config.toml
dataset = "acted Russian speech (Dusha)"
spec_augment = true
norm = "layernorm"
mlp_ratio = 6
beta2 = 0.98
warmup_steps = 760
Rows from block 3 of a small sound classifier, named by matrix and row number. Rows with one number belong to one neuron. Each number is 50 + 15 x the weight over its row's rms, rounded and kept within 0 to 99. All counts start at 0. After the name is the row's rms in percent of the matrix's.
After each neuron's rows are labels from the 100 clips, of 14848, where the neuron reaches its highest value: "strongest on" is what is common among them. Only what is clearly more common there than usual is listed. The data: acted Russian speech (Dusha).
# fc1: MLP up (model.blocks.3.mlp.fc1.weight, 768x128), inputs 0-127
# fc2: MLP down (model.blocks.3.mlp.fc2.weight, 128x768, transposed), outputs 0-127

fc1.89 089:50 50 50 49 84 50 50 50 53 50 50 97 50 50 90 70 50 52 50 50 50 50 50 50 50 50 50 50 62 50 33 50 50 49 50 50 50 50 50 50 50 25 50 50 50 50 70 50 00 69 74 50 50 50 50 50 50 50 50 50 50 50 50 16 50 50 50 30 50 50 75 50 50 50 50 21 50 50 50 50 50 87 50 50 26 35 50 52 50 00 90 46 50 50 50 50 50 17 50 50 50 50 48 50 74 28 99 50 50 82 55 50 29 50 50 50 50 50 50 50 50 50 31 50 50 50 50 50
fc2.89 087:50 99 50 50 50 99 50 27 50 69 15 50 50 56 50 50 50 50 50 50 50 50 50 50 50 74 50 31 58 50 49 50 50 52 50 59 50 62 50 50 50 01 50 71 50 44 50 58 50 50 50 43 50 50 50 50 50 50 50 50 50 53 50 67 50 67 37 50 50 50 50 50 50 50 50 50 50 50 50 79 50 26 50 50 29 58 99 50 17 50 50 73 47 54 50 50 50 50 50 52 50 50 50 50 50 50 86 50 50 50 50 31 50 50 50 50 50 50 68 50 50 50 50 50 50 50 39 76
strongest on: emotion: sad

fc1.63 096:50 50 50 50 50 50 50 50 41 50 70 50 50 50 50 50 50 50 50 96 50 50 50 50 50 78 70 50 85 50 50 50 50 18 50 34 33 50 50 50 85 50 50 50 24 00 50 50 50 50 50 50 50 50 50 50 66 50 46 24 50 50 50 50 50 99 50 45 50 67 00 50 50 50 61 50 61 50 50 50 67 63 11 50 50 50 50 37 50 50 50 41 99 50 50 50 50 50 50 50 50 50 50 50 71 50 50 50 12 50 50 50 63 50 50 29 50 50 50 50 50 50 50 50 50 50 50 50
fc2.63 117:34 50 50 50 50 67 99 50 50 47 50 39 50 50 15 97 50 50 50 50 50 50 50 66 50 50 50 21 29 50 50 50 50 28 04 50 50 50 50 66 43 50 50 50 50 75 50 27 50 50 50 99 50 29 50 44 50 50 50 50 50 50 50 50 50 50 50 50 18 50 61 29 50 50 50 64 50 50 50 50 50 16 50 45 50 50 50 50 50 50 70 36 46 50 50 50 32 50 50 50 50 50 50 43 50 50 50 50 45 54 50 50 50 70 50 68 73 50 85 50 50 84 72 50 50 50 50 50
strongest on: emotion: angry

fc1.389 079:77 65 84 50 83 50 50 50 50 50 50 50 50 50 85 69 68 50 50 50 00 50 50 50 26 50 32 50 50 50 50 50 50 50 50 41 50 76 40 50 50 15 50 57 27 27 50 50 29 51 50 50 50 50 50 50 17 50 50 50 50 53 37 00 50 50 50 50 50 50 50 50 36 50 50 50 88 50 50 84 50 50 50 50 20 50 50 00 50 50 83 50 50 50 50 50 50 58 50 50 50 50 50 50 50 50 50 50 50 50 32 50 50 64 50 50 50 50 50 50 50 50 14 12 50 50 50 50
fc2.389 096:64 63 50 65 51 50 50 55 50 50 12 50 50 23 35 50 50 50 41 00 25 50 50 50 50 89 50 50 50 50 28 54 50 50 27 50 50 87 50 49 50 34 50 99 00 50 50 50 50 50 50 50 50 50 50 66 50 50 50 57 50 98 39 27 50 43 50 70 37 50 50 37 50 42 50 50 50 50 50 56 43 51 50 50 50 50 50 50 50 56 44 34 50 50 50 50 52 50 50 47 50 45 54 50 50 50 50 50 50 50 50 48 50 49 50 39 50 50 50 50 16 74 50 40 75 86 50 50
strongest on: emotion: sad

fc1.128 089:80 50 50 67 83 50 50 50 50 50 73 50 50 50 77 50 81 17 50 71 50 50 50 74 50 50 50 47 50 50 15 50 53 41 50 50 50 93 15 31 50 50 37 50 50 01 50 50 15 50 50 58 50 50 30 50 50 69 50 50 50 22 50 11 50 50 50 19 34 63 50 50 50 50 84 44 50 50 50 50 50 50 50 50 50 50 50 50 50 27 50 41 52 50 71 50 33 50 50 50 54 50 71 09 50 50 72 62 50 50 50 67 50 50 50 50 46 50 50 50 50 50 50 00 50 50 50 50
fc2.128 078:50 50 50 50 82 50 50 50 50 53 50 50 50 50 87 50 50 50 50 50 50 50 50 95 50 50 74 50 99 50 07 90 50 50 50 50 50 50 50 50 50 50 50 50 22 51 50 50 50 50 50 50 50 00 50 50 56 50 50 75 46 50 50 50 50 50 50 50 50 50 50 50 50 50 50 50 50 50 50 54 50 57 50 73 64 50 50 72 50 80 50 98 56 50 60 50 50 50 50 57 50 50 83 50 50 99 50 50 50 24 50 50 50 50 50 43 45 50 46 34 50 59 73 50 96 50 50 50
strongest on: emotion: sad

fc1.267 099:47 50 50 50 57 50 50 50 13 63 50 50 25 88 24 50 50 50 50 81 12 50 06 50 50 50 50 52 70 34 50 50 50 52 32 03 00 50 65 50 50 50 50 26 50 50 50 46 50 50 22 50 52 50 50 36 50 30 26 50 27 50 50 50 50 99 50 50 50 50 50 50 50 51 50 50 88 50 50 50 50 38 16 11 50 50 59 50 50 50 73 72 50 50 50 85 50 55 47 50 50 50 50 50 69 50 50 53 50 50 65 50 50 50 50 47 50 50 50 50 36 50 50 50 50 20 50 50
fc2.267 073:50 50 50 50 50 50 99 46 50 50 50 54 50 50 50 50 50 00 50 50 50 50 50 16 50 50 50 50 76 50 50 72 50 99 50 50 50 20 92 50 99 50 50 50 50 48 50 50 50 50 50 22 50 50 80 50 50 50 50 50 49 50 50 50 50 50 50 50 04 50 50 50 50 50 50 50 50 50 50 50 50 50 51 50 49 50 50 50 50 50 50 53 50 50 50 50 50 50 86 50 50 50 50 50 50 38 03 50 50 39 50 50 50 50 35 65 50 50 50 50 50 50 15 50 50 50 70 50
strongest on: emotion: angry

fc1.53 112:50 50 50 57 50 50 50 50 50 50 50 50 41 50 50 50 62 42 44 91 61 69 50 50 50 54 50 93 70 50 50 50 50 30 50 16 26 50 50 54 50 50 50 63 50 50 62 14 50 50 50 87 53 50 50 50 50 50 40 01 50 50 50 50 24 50 50 50 50 50 03 45 50 50 99 50 42 50 69 50 50 71 46 50 50 50 50 50 35 50 50 50 68 50 91 58 50 50 50 09 50 44 50 39 70 50 50 89 50 42 30 03 50 50 50 51 50 50 50 50 50 50 50 14 50 50 50 50
fc2.53 151:16 18 38 50 50 50 50 51 50 50 50 50 18 34 00 50 12 50 50 50 50 41 50 50 50 50 50 50 65 50 46 50 50 43 14 50 22 24 50 59 50 50 50 50 59 50 96 50 86 50 56 50 50 50 73 50 28 50 50 50 50 50 50 50 50 50 50 50 50 50 59 50 50 17 49 50 84 27 50 50 50 50 50 50 50 39 34 50 50 50 50 50 50 50 20 50 50 13 58 50 50 50 50 50 50 16 50 50 50 49 50 57 71 50 50 50 99 50 68 34 50 50 50 21 50 73 77 50
strongest on: emotion: angry

fc1.563 090:50 50 73 50 50 50 59 50 50 57 50 62 39 50 50 74 40 61 02 54 50 50 03 50 63 50 50 45 50 99 24 50 46 50 59 50 50 50 50 50 19 66 50 50 59 56 49 50 47 44 62 50 50 50 44 43 50 72 50 50 07 50 50 50 50 20 50 50 65 50 50 31 82 50 50 50 50 63 00 34 50 50 50 50 50 50 66 50 50 30 56 51 50 50 91 50 85 50 50 50 50 50 50 70 50 62 50 50 50 50 50 50 43 50 50 50 50 50 23 50 26 50 50 51 50 53 13 50
fc2.563 090:50 50 50 50 50 50 50 40 50 50 48 50 50 00 50 50 63 50 50 50 50 50 50 50 50 99 49 37 51 50 50 50 50 90 48 50 77 50 50 50 50 00 50 50 50 50 55 61 50 50 80 50 26 50 50 50 50 50 50 50 50 50 50 50 50 19 50 50 50 50 99 92 50 50 50 50 50 50 46 17 64 50 25 50 50 50 77 50 50 50 50 69 50 50 50 50 62 50 50 51 68 50 50 50 50 50 56 50 15 50 50 50 50 50 50 28 50 50 50 50 77 50 50 50 50 50 26 30
strongest on: emotion: positive

fc1.220 108:99 50 86 72 50 50 25 50 50 50 50 98 35 50 79 74 50 50 50 50 50 50 50 50 50 50 50 50 50 50 50 50 57 50 50 50 50 87 50 50 50 50 50 50 30 50 50 50 29 50 50 50 50 50 50 50 50 50 36 50 50 50 50 50 50 50 59 50 82 80 50 50 25 50 50 50 50 50 50 50 50 50 60 50 24 50 50 50 50 50 50 50 81 50 47 80 50 50 50 50 24 50 50 50 50 50 50 50 50 50 50 50 59 09 63 50 50 50 50 50 10 47 00 50 50 06 09 50
fc2.220 089:50 50 50 22 50 50 50 50 50 50 19 50 50 50 50 50 50 50 50 50 50 50 50 50 50 50 56 88 60 50 50 50 50 50 50 50 56 50 70 50 31 36 50 92 50 64 50 50 50 50 50 00 50 25 00 50 50 50 62 50 50 50 50 50 50 50 50 50 87 50 52 35 50 07 50 50 21 12 50 50 50 50 50 50 50 50 50 50 50 50 50 50 39 25 72 50 53 50 78 50 50 50 50 50 50 50 50 76 61 50 50 26 00 50 50 50 50 50 50 50 50 50 50 50 50 78 50 50
strongest on: emotion: sad

fc1.363 099:50 50 99 50 55 50 61 50 50 50 42 50 52 50 50 50 50 50 50 50 73 72 50 50 50 38 50 50 44 50 50 50 50 50 60 50 50 50 50 00 50 71 50 50 50 50 33 66 50 50 50 94 23 50 25 50 50 30 54 50 50 50 50 40 50 50 50 50 50 50 63 50 50 50 50 71 62 99 50 50 50 50 50 50 50 60 80 50 50 50 50 40 50 50 38 52 94 50 50 50 50 23 99 50 50 45 50 23 36 21 50 50 50 50 50 30 13 50 31 50 45 50 62 50 68 45 10 50
fc2.363 097:62 50 50 50 76 50 50 50 50 50 50 19 50 00 50 50 50 27 66 50 50 50 50 70 14 49 39 27 59 50 50 50 70 50 50 50 50 50 50 50 50 02 50 50 50 62 53 50 50 50 50 50 50 50 50 10 50 50 43 50 50 50 50 50 50 34 50 50 15 64 61 99 50 50 50 50 00 50 75 50 50 50 44 64 50 50 50 08 50 50 50 41 50 50 46 50 50 50 50 50 50 50 50 50 83 50 50 50 50 50 30 77 50 76 50 50 50 50 50 50 50 50 50 50 50 50 50 39
strongest on: emotion: angry

fc1.427 098:50 55 76 82 41 86 50 72 50 50 50 39 50 50 50 99 50 50 77 87 61 50 59 50 50 50 50 50 50 50 50 50 50 59 50 21 50 50 50 50 50 50 73 50 50 50 50 50 50 50 50 50 28 26 50 50 50 50 50 50 50 50 50 50 50 50 50 50 50 10 50 50 50 50 81 50 51 50 50 50 50 68 03 84 50 50 50 00 08 05 50 50 50 12 50 50 50 50 40 50 50 50 50 50 58 50 28 50 50 50 50 50 50 50 50 81 84 65 50 50 50 50 50 50 50 50 50 50
fc2.427 103:50 39 50 69 50 73 53 50 35 50 50 50 50 50 32 31 42 50 50 50 81 44 50 50 15 53 28 50 71 50 50 50 50 50 50 33 50 52 50 50 53 50 50 54 50 50 50 50 58 50 50 50 50 42 25 63 87 21 50 68 27 50 50 50 88 99 50 14 50 66 57 50 50 01 61 10 72 50 50 50 50 46 50 38 54 57 50 50 50 50 50 53 50 57 50 50 50 54 36 99 50 50 60 46 67 50 50 50 50 50 50 50 58 50 31 38 50 63 22 53 50 84 50 50 79 51 26 50
strongest on: emotion: angry

fc1.596 109:50 50 89 50 50 50 79 67 50 22 50 47 32 50 50 61 50 50 50 70 84 50 50 50 97 50 50 50 58 83 50 50 50 63 58 50 50 31 50 44 72 50 50 50 50 50 19 41 50 50 50 50 00 33 31 50 50 50 50 50 50 50 50 27 64 50 60 50 50 50 69 50 59 50 50 88 50 50 34 50 50 50 50 50 86 50 91 50 50 50 72 49 50 50 50 50 98 74 50 50 50 50 80 50 50 50 23 50 50 50 50 50 50 44 50 11 19 50 50 50 50 50 50 50 50 50 50 50
fc2.596 124:50 50 50 50 50 17 50 50 50 50 50 50 50 30 50 26 50 50 50 50 50 50 50 50 50 50 50 50 78 50 38 50 67 38 50 50 50 50 50 50 50 40 13 50 50 50 50 99 50 50 67 50 50 56 50 65 50 50 50 91 20 58 56 50 50 50 50 50 50 50 50 94 50 51 29 50 00 50 50 50 50 50 39 50 61 50 50 50 50 66 50 59 82 50 50 50 50 50 57 46 52 50 50 50 50 50 50 50 09 50 93 50 50 50 44 53 51 50 50 50 89 50 50 23 50 50 25 46
strongest on: emotion: angry

fc1.529 096:99 50 50 48 99 50 50 50 50 50 50 50 51 50 50 50 67 50 50 50 50 50 00 50 50 50 50 50 50 50 50 50 50 50 50 33 50 79 50 50 50 50 50 50 88 50 50 50 20 34 80 50 50 50 50 50 50 50 50 50 50 50 50 50 50 43 50 21 50 50 62 50 50 50 50 12 86 78 50 50 50 33 50 50 21 74 50 50 50 50 50 50 50 50 50 50 50 50 50 50 12 50 50 50 50 45 99 50 30 50 66 50 50 50 50 68 50 50 50 50 29 50 50 85 50 50 19 50
fc2.529 115:50 50 76 47 50 50 32 15 50 50 50 50 69 50 50 61 50 50 50 50 50 99 70 50 22 50 77 70 50 50 35 35 50 50 50 50 50 50 50 50 50 50 50 50 50 50 50 50 38 50 84 50 50 52 79 79 50 51 34 26 50 00 50 50 50 50 50 37 50 50 50 50 50 51 50 81 43 35 50 50 50 50 50 50 59 50 19 50 50 50 70 50 50 44 50 50 50 83 50 19 42 50 50 99 37 84 50 73 50 43 50 17 21 50 50 50 50 50 84 50 39 50 50 48 32 50 50 50
strongest on: emotion: sad

fc1.292 103:50 26 50 50 50 50 50 50 50 50 85 50 53 50 47 22 90 50 50 50 50 50 50 47 62 50 86 60 65 50 50 50 66 50 86 50 50 22 50 50 50 50 50 00 34 50 50 92 50 50 22 51 50 50 41 50 58 50 50 13 50 27 50 50 50 50 50 50 50 50 50 40 56 50 50 50 50 50 50 50 55 68 50 50 50 50 70 50 50 50 50 62 34 09 50 51 50 65 50 50 50 39 50 52 50 56 75 99 50 61 60 50 50 57 25 33 38 50 35 50 36 50 50 50 50 43 46 50
fc2.292 130:51 39 50 57 50 91 48 50 50 50 66 15 50 50 50 50 50 10 75 49 62 50 50 50 64 41 71 12 72 50 50 50 50 50 45 64 52 50 50 27 50 41 70 50 68 68 50 85 56 50 28 50 46 77 50 12 07 50 50 47 63 50 50 50 56 12 50 50 50 65 67 50 50 51 50 64 50 59 50 50 50 50 50 73 50 50 69 50 27 50 50 81 14 50 50 50 50 50 50 19 50 99 50 50 50 50 18 50 50 22 50 50 50 64 50 34 50 50 50 50 58 50 63 50 50 50 50 25
strongest on: emotion: angry

fc1.610 117:50 50 50 50 50 50 50 54 50 50 50 68 34 50 50 67 50 12 50 50 50 93 50 67 50 50 46 50 51 50 59 61 50 25 50 50 00 29 50 50 50 61 50 50 58 51 50 50 50 70 50 50 50 50 50 50 77 52 36 50 50 50 50 50 50 50 50 50 50 50 16 59 68 50 99 50 50 50 50 66 50 40 58 50 50 50 50 50 21 48 50 39 50 21 99 67 50 50 41 57 50 50 50 60 79 50 68 43 50 50 50 50 09 44 50 44 99 50 50 50 50 28 34 57 45 52 50 93
fc2.610 108:50 50 11 07 50 50 50 50 50 50 50 50 95 64 50 41 50 50 48 50 37 50 25 48 50 50 00 50 30 50 50 50 50 50 50 50 50 50 50 68 00 50 50 50 50 50 50 50 50 50 40 00 54 50 68 50 50 50 50 50 50 50 50 56 50 50 50 50 50 36 50 50 50 50 57 24 50 50 50 50 39 99 50 50 50 50 50 50 50 50 41 47 50 48 50 13 50 50 50 50 50 50 50 50 50 50 50 50 47 50 50 50 50 48 50 50 71 50 50 69 50 61 50 58 50 50 50 49
strongest on: emotion: angry

fc1.573 102:25 50 50 50 28 50 50 50 56 50 59 50 50 29 50 24 45 50 50 50 54 50 18 50 62 99 63 40 50 50 50 50 50 50 50 43 50 38 42 50 92 50 61 50 32 50 50 95 60 72 50 50 50 50 37 50 50 48 50 27 44 50 50 55 50 50 50 50 50 50 50 32 51 50 50 50 50 50 53 22 50 50 50 50 56 27 50 82 50 50 50 53 48 50 50 50 50 50 24 58 29 50 50 45 91 50 74 99 50 50 63 50 11 66 04 50 50 50 36 50 01 50 50 49 50 50 67 80
fc2.573 125:43 50 02 50 42 40 49 50 50 32 50 50 50 50 50 50 50 50 74 13 50 50 50 67 51 50 50 25 56 56 50 50 58 50 40 50 50 50 50 50 33 50 73 50 73 71 50 50 50 50 50 61 50 50 50 50 47 50 50 50 50 50 50 55 50 00 50 50 50 16 50 50 50 50 12 45 50 20 50 50 46 50 61 69 53 50 50 50 50 50 50 54 00 50 50 50 50 58 51 05 52 50 99 50 50 50 50 46 50 22 50 65 73 78 50 50 46 67 79 50 50 55 50 50 50 50 85 50
strongest on: emotion: angry

fc1.630 119:50 50 50 51 53 50 50 50 17 08 50 50 50 50 79 50 53 50 50 66 50 50 50 27 50 51 50 68 59 99 51 34 50 44 32 21 38 50 60 50 50 50 50 50 50 50 50 50 52 99 51 50 12 50 50 50 50 42 50 50 50 18 49 50 50 50 50 50 61 50 50 68 62 50 69 73 50 50 50 50 50 50 50 50 91 50 37 50 50 27 50 50 50 23 50 10 50 50 04 50 50 50 50 50 78 50 50 68 50 50 50 59 50 50 50 14 50 50 50 50 41 50 50 50 50 50 50 50
fc2.630 111:33 50 37 50 50 50 09 50 00 50 14 33 50 50 28 50 50 50 50 55 50 50 51 50 50 50 50 50 57 50 50 50 50 50 50 50 50 27 50 50 50 74 50 50 86 50 50 21 64 50 50 50 50 50 54 26 49 51 73 50 40 30 50 50 50 50 50 50 81 50 50 13 50 46 50 50 99 50 50 50 50 32 55 57 54 50 50 50 64 50 50 65 97 50 50 50 50 50 50 50 50 50 00 15 50 50 44 59 84 50 46 61 50 50 92 40 50 50 50 63 76 51 50 50 50 50 50 50
strongest on: emotion: positive

fc1.506 107:50 50 50 50 44 17 75 50 50 50 50 44 50 50 50 50 50 50 68 87 50 61 50 51 32 63 59 50 53 50 30 50 70 18 10 02 50 50 25 50 79 50 40 50 50 00 50 50 50 50 50 50 50 50 50 50 50 58 50 50 50 50 50 50 50 99 50 51 43 50 50 71 50 50 89 50 50 50 50 39 44 50 50 50 50 08 17 50 50 50 50 50 50 50 50 50 50 50 50 50 50 50 66 50 82 50 50 93 50 50 50 50 50 50 50 50 50 50 50 22 50 50 77 23 50 50 50 75
fc2.506 111:43 50 50 50 50 17 99 50 50 50 50 50 50 50 53 50 65 16 50 50 50 50 50 50 50 50 50 50 55 50 50 67 45 52 50 28 50 55 50 99 59 84 50 50 50 50 50 40 50 50 50 50 73 44 50 50 26 50 50 50 63 50 50 50 50 42 50 50 31 66 43 50 50 50 50 58 50 50 50 50 50 23 54 05 50 50 37 50 50 83 50 76 50 50 81 70 22 50 50 84 50 50 50 50 50 48 50 50 25 66 50 50 50 50 50 27 50 50 92 50 64 66 50 50 50 50 00 66
strongest on: emotion: angry

fc1.516 109:50 50 50 50 68 50 50 50 50 60 50 50 52 50 50 50 72 50 50 50 23 41 27 50 64 44 50 50 91 50 50 50 27 57 50 00 18 50 50 51 35 50 50 50 50 50 50 50 50 50 50 73 37 50 50 19 50 50 13 50 50 50 27 42 50 99 43 50 50 50 50 50 50 50 50 50 77 50 50 50 50 47 01 50 50 50 50 50 50 50 93 50 62 50 47 75 50 51 50 50 50 50 50 26 88 50 50 99 50 50 50 50 50 50 14 54 50 50 50 50 31 50 50 48 50 50 69 69
fc2.516 092:50 50 50 50 46 67 99 50 50 50 50 50 50 50 50 50 50 50 50 50 50 50 50 50 50 06 50 33 59 50 50 50 50 50 09 50 34 61 50 50 50 50 50 50 50 50 50 85 50 50 43 50 50 50 50 50 30 50 70 57 50 15 50 50 18 09 50 44 50 50 50 37 50 00 50 50 50 43 50 50 50 50 68 50 50 04 00 51 50 74 83 48 50 50 50 50 66 50 50 50 50 50 41 50 50 00 50 50 50 55 50 50 50 50 50 50 71 50 35 50 50 50 50 50 50 50 28 50
strongest on: emotion: angry

fc1.700 098:50 50 50 67 30 50 50 50 50 71 50 41 50 14 50 85 50 50 50 50 21 50 50 55 37 50 58 50 95 30 50 50 30 50 28 01 50 50 71 50 50 50 24 50 50 70 50 73 50 80 50 50 50 50 50 50 50 50 29 50 50 38 50 50 50 50 50 50 50 50 50 90 65 50 76 08 50 50 50 48 55 50 50 50 50 50 50 50 50 50 59 53 50 50 99 50 50 38 50 14 50 50 50 62 59 50 88 69 50 50 50 10 50 50 50 49 50 50 70 41 50 50 50 23 50 50 50 50
fc2.700 091:39 16 50 50 50 50 50 50 50 50 31 40 50 50 42 61 50 50 50 50 78 50 50 50 50 18 50 50 81 50 30 50 50 50 50 50 50 42 50 60 50 50 40 50 82 50 50 50 50 50 25 50 66 50 50 44 16 50 50 50 50 50 50 50 50 50 50 50 31 31 50 50 50 50 50 50 50 77 50 50 73 56 50 79 72 61 50 33 37 50 51 50 50 50 50 50 50 50 50 50 44 50 50 50 99 15 50 50 44 50 69 51 50 99 50 50 90 95 50 50 50 54 57 50 13 99 50 67
strongest on: emotion: angry