Weights of a small sound classifier.
Model: arch vit, layers 12, width 128.
Rows from block 6 of a small sound classifier, named by matrix and row number. Rows with one number belong to one neuron. Each number is 500 + 50 x the weight over its row's rms, rounded and kept within 0 to 999. All counts start at 0. Numbers have three digits each.
Before each neuron's rows are labels from the 100 clips, of 14848, where the neuron reaches its highest value: "strongest on" is what is common among them; "peak in band" is the frequency band that holds the peak. Only what is clearly more common there than usual is listed. The data: acted Russian speech (Dusha).
# fc1: MLP up (model.blocks.6.mlp.fc1.weight, 768x128), inputs 0-127
# fc2: MLP down (model.blocks.6.mlp.fc2.weight, 128x768, transposed), outputs 0-127

strongest on: emotion: positive
peak in band: 250 to 500 Hz
fc1.689:500500455500500396500818500500500500500500500500500500500449500500500500500500500500500500500500500500500500500500500500697500500500500500520574500500489500500500500500500500500500500431500466500500500500500526500385500500500500487500500500500500500500500500500500500500500500500500500537500500500500500315500500500500388500500500500500451500410476571500500500500233446500500500500500
fc2.689:500500500500500500582500500500500500500500500500500500479500500500500545500500500500500500500500500489500500500500500355728500500539500500500420500500500500841500500500500500472500500500500500500500500416500500555532500500500514500500500691500500500545500556500689500500500500500500500500461500500500440500500500442500500500500500500500500500500510500500512500391500441500500500500500

strongest on: emotion: positive
peak in band: 0 to 250 Hz
fc1.439:500437500581550650626500500437500500376500500500500574500599500500500500500500500500552519500500549500499444500500500500500500500500500560667500500500303500500500500567423500470435542500500500450500500500500500478500426500500500489573500428387500437500550423500414500500500500349492500500500500500500500500560500653500500500500463535500500599429472500500500500367500500500500500500500
fc2.439:492500500336470500500500500500500439500500483500500500624500500500500500519484471500531509500500500500559500556500500500500489500500500500500500500500500500500500409500500490500500500500463468413568500500647461500500431565272500500500491500469476473394500466500500500631500546500500500591500720500500500500446652500500500500462500500500586601500579463500390500500519500500500500500500

strongest on: emotion: sad
peak in band: 0 to 250 Hz
fc1.180:511500500500500500501500500500500500500543500478500572500500500500500500583586500500485500500500641575500658500617500500559500500396500500409472500500500500375500500500500500500356500500546390500500500500703500500500382500500527500605500500500500500500500500500500500500594588500500500500500500500500500594500500500383500500500501553461396500500500500500363500500394500500500449478425
fc2.180:500500500500500612500500346500662500500500500500500500500500500500500500500500500500555500619500500500500500510500500500500500500500500500500500500500500500500500500500373500500500500500500500500500333339553500247500500500500500495500500474472500499500500452500500500500500682500500500500500500500487500500500500500500354500500500500500500500500500500500500557500351500500371500444500

strongest on: emotion: angry
peak in band: 0 to 250 Hz
fc1.702:500441500539500639546457500500500500422500430500500554500451500500500500735533500500500500500500500500490467500500532500531500500500501564500643500500484500500467596426438500500500550412500477441462500500537334500500500500500500500399500500591500500531561500500500500500588500394396565500619500500500500576590500638500500500500500523500500541406500521500500500576500513500500500571500
fc2.702:500500540500435500500500500500500500500500390556388366500500500500500500500554495500593500500500500500501500500500500500500500500500500500500500500626500500500500444500500402500558500500595559533500500500500500500500500604500500500500489500732431412469500600500482500500500533500500500500500500500500550637500442500574470500279500411500464500555500500567572500500564500500500500622500

strongest on: emotion: positive; emotion: angry
peak in band: 0 to 250 Hz
fc1.583:340500500600548500500500416500495500451500500532500475500500500406500500500500500500590538500500435500467500403500500500500500500558500521500500500500500481500500500419510500500500500500500500480434619497500500500500592500500500565500500500500476407618582500486500431500539500500500500500432440500383500500669500500500374500521500500500500500369500500500614500500500749500500500500500
fc2.583:441500500515500387500500500647471374538500522500500500500500500475500610500500500500463532500500500500608500500405500500500500393558500483498519582500500506500500353500500500500500447500500500500623500600500500313500500500500500500500500473512500529566575518336500442500500450533500500500342412500500500500425500500500421500421500500500500500500500500500412602500500500500500500500424

strongest on: emotion: positive
peak in band: 250 to 500 Hz
fc1.751:500500500500500500500500500596500500555500500500500500515389500500379500445500487481500501500500500500499409610500607500370500500441500663512500500500558500585500444500457500458527474500500500500556500500500464446500500500500500472500500520292500500500500500500604500600500500500500500595500500611687500500500500500466624500542500588565500539500552459500500532500500446553500500414485
fc2.751:500490500452500593500500500500586403500500500461500410642432466490500500500456550500465500526500500500627500429500576366479500500500500500500607478502500500500520500561464500579500500581500500479500502546500500393500500622500500500500500500536477538500500570500500411500500501500500574670544612500546500441500627491409434500500336437500522500510383500500500486500479500500500500519500

strongest on: emotion: positive
peak in band: 250 to 500 Hz; 0 to 250 Hz
fc1.596:500391500500500500500500500348500500413500503500500535606394427500500442603491500500572500500384564533466433500515500500509372500500559500500517526500499500413500500500500500357500500500500500500530500500673500500500500500429623465500500584500500418477500500500500500408475462500500500500486500500571500472570500500447531500388500487370500338500500500500500500456529500500500470461556
fc2.596:500500500507500500500746500443500551500500500405500500500500500500500456500500500500415500500500500500500473497500500500718592600372500500500528500500500500500500518712500500500500500500500476507500500500386500500500500490629500394500500500500500500500500500465500500429500464500500500500500500500500500500500500500629500500500500500679500500500500500500500500500477508437500500438500

strongest on: emotion: angry
peak in band: 4000 to 8000 Hz
fc1.378:500500500500500500390500630500500500500500500500500500500500500500500500500500500327500500500500500500500246500500500500500489500500500500500500448500500698500443500500500500452500500500500500525500500424666500500500500495557500548592500500523500500500500500500500578500500500500500500500500500428575500465496500597500538500395673500500594500500500623500500500500500500500500500500578
fc2.378:500330412498500500500500552513570500500500500531500434500499556581500500570625500500500500500500486500453419500500500500500516500500386472500500500500500500461500500500522500500500500500500604430500500500500500559549500347500545452340500291500500500500500500570500500500475305525500500496473500569500500500580500500500500500500502500500500551500468500500500500618500627500500500581500

strongest on: emotion: angry
peak in band: 250 to 500 Hz
fc1.110:453495500500500500500500620500500500478500500569500500529500500480493435494500592500500500500462500500500500414500500500429500524500500476510500500783539503601500500500500500500500500270500500500599500500476555500500500438500403464500522500500578500556500500443500500500586500500500500452500500500500500500500458643500500536410685500508500500500506500488500585500500500500500500500500
fc2.110:500555500401500480380558500500500600504500507500500404500500500519646536500500500500519605500500545500500500361500500370499500554500500500354500500365500500420500500547500500706500500500427500500500500500500525500500500516500570500500500500500527500500500500500500500500500516500500487500500500500416500397444500617433377500508500493500531500500500500500500606500467402500478430411534

strongest on: emotion: sad
peak in band: 250 to 500 Hz
fc1.275:500500500500500568500500500500500523500393500500518500400615479500404500500519566500500500498329500500500466500655500500532500500500500481519524500520500500651500500500436500379500500500500500456500500500500400500421500500474404450500500500500407500428572500500544548500500500500500600467380491480561500430650500512500594500500500590486500531449595500500500365433500556500498500500510
fc2.275:500535487500569500500500500370525500500500500500500406668500377418589405500500500500543500500500500500522510426574500500445500497459503500533500500500585500382550500542500500546515500500432500500448500500500550626581537500510613500500500580500500432500500581500371430500500480531455500519500549500477500454500627500455490500500391445500370500500577500500544560500500396500500500500421

strongest on: emotion: sad
peak in band: 0 to 250 Hz
fc1.552:500512535500500500500587500500500500483500500471500589500517500367434500500561487583500500500500500500500500500588500555500500500570469615597500500500500500500500500500392500346500630500500318500500500481490309444500425501514500431449500500500500404568451500500500500500449500500500500460500500500500500500500500500490602500578500500500500500456645500500500339430500500500500491500516
fc2.552:500435483500500500529558433499660618500500500500500500575500500500500489488754500660488500500377548545500500505605500428500500500500500500553480500558547500500500537381500500500500500548500500500500500519500483500500500500500500500500594398525500487500500500500500500500500553528476500500500421484500500500434501500387500500500500500500500500587500473500500678615500500500500500500410

strongest on: emotion: sad
peak in band: 0 to 250 Hz
fc1.603:500500500500500500500500500500500520500500500537522500452500423500390552452500500500500528500500528581711624500500500500500500500500500503500500500500500500500500500500500500500500539609500359500418500500683342500500414500500500500576500500500500351500500500423500500500571584500548500500529363500560500642411500500446500450500485500399500500462500500500464500500500500500500500500500
fc2.603:500397344500500500500500334390581500500500500439500500500500500526500389378500534501500500500423500500500500500500500500554519500357500500500500500500502400500500458500500500426425500500500500500500500500500500406500500455500500500500500500500500500500500400500500500500500593604582500500500500500414500500500500500601500500500500500391500500500473500364500544456351500602393500500403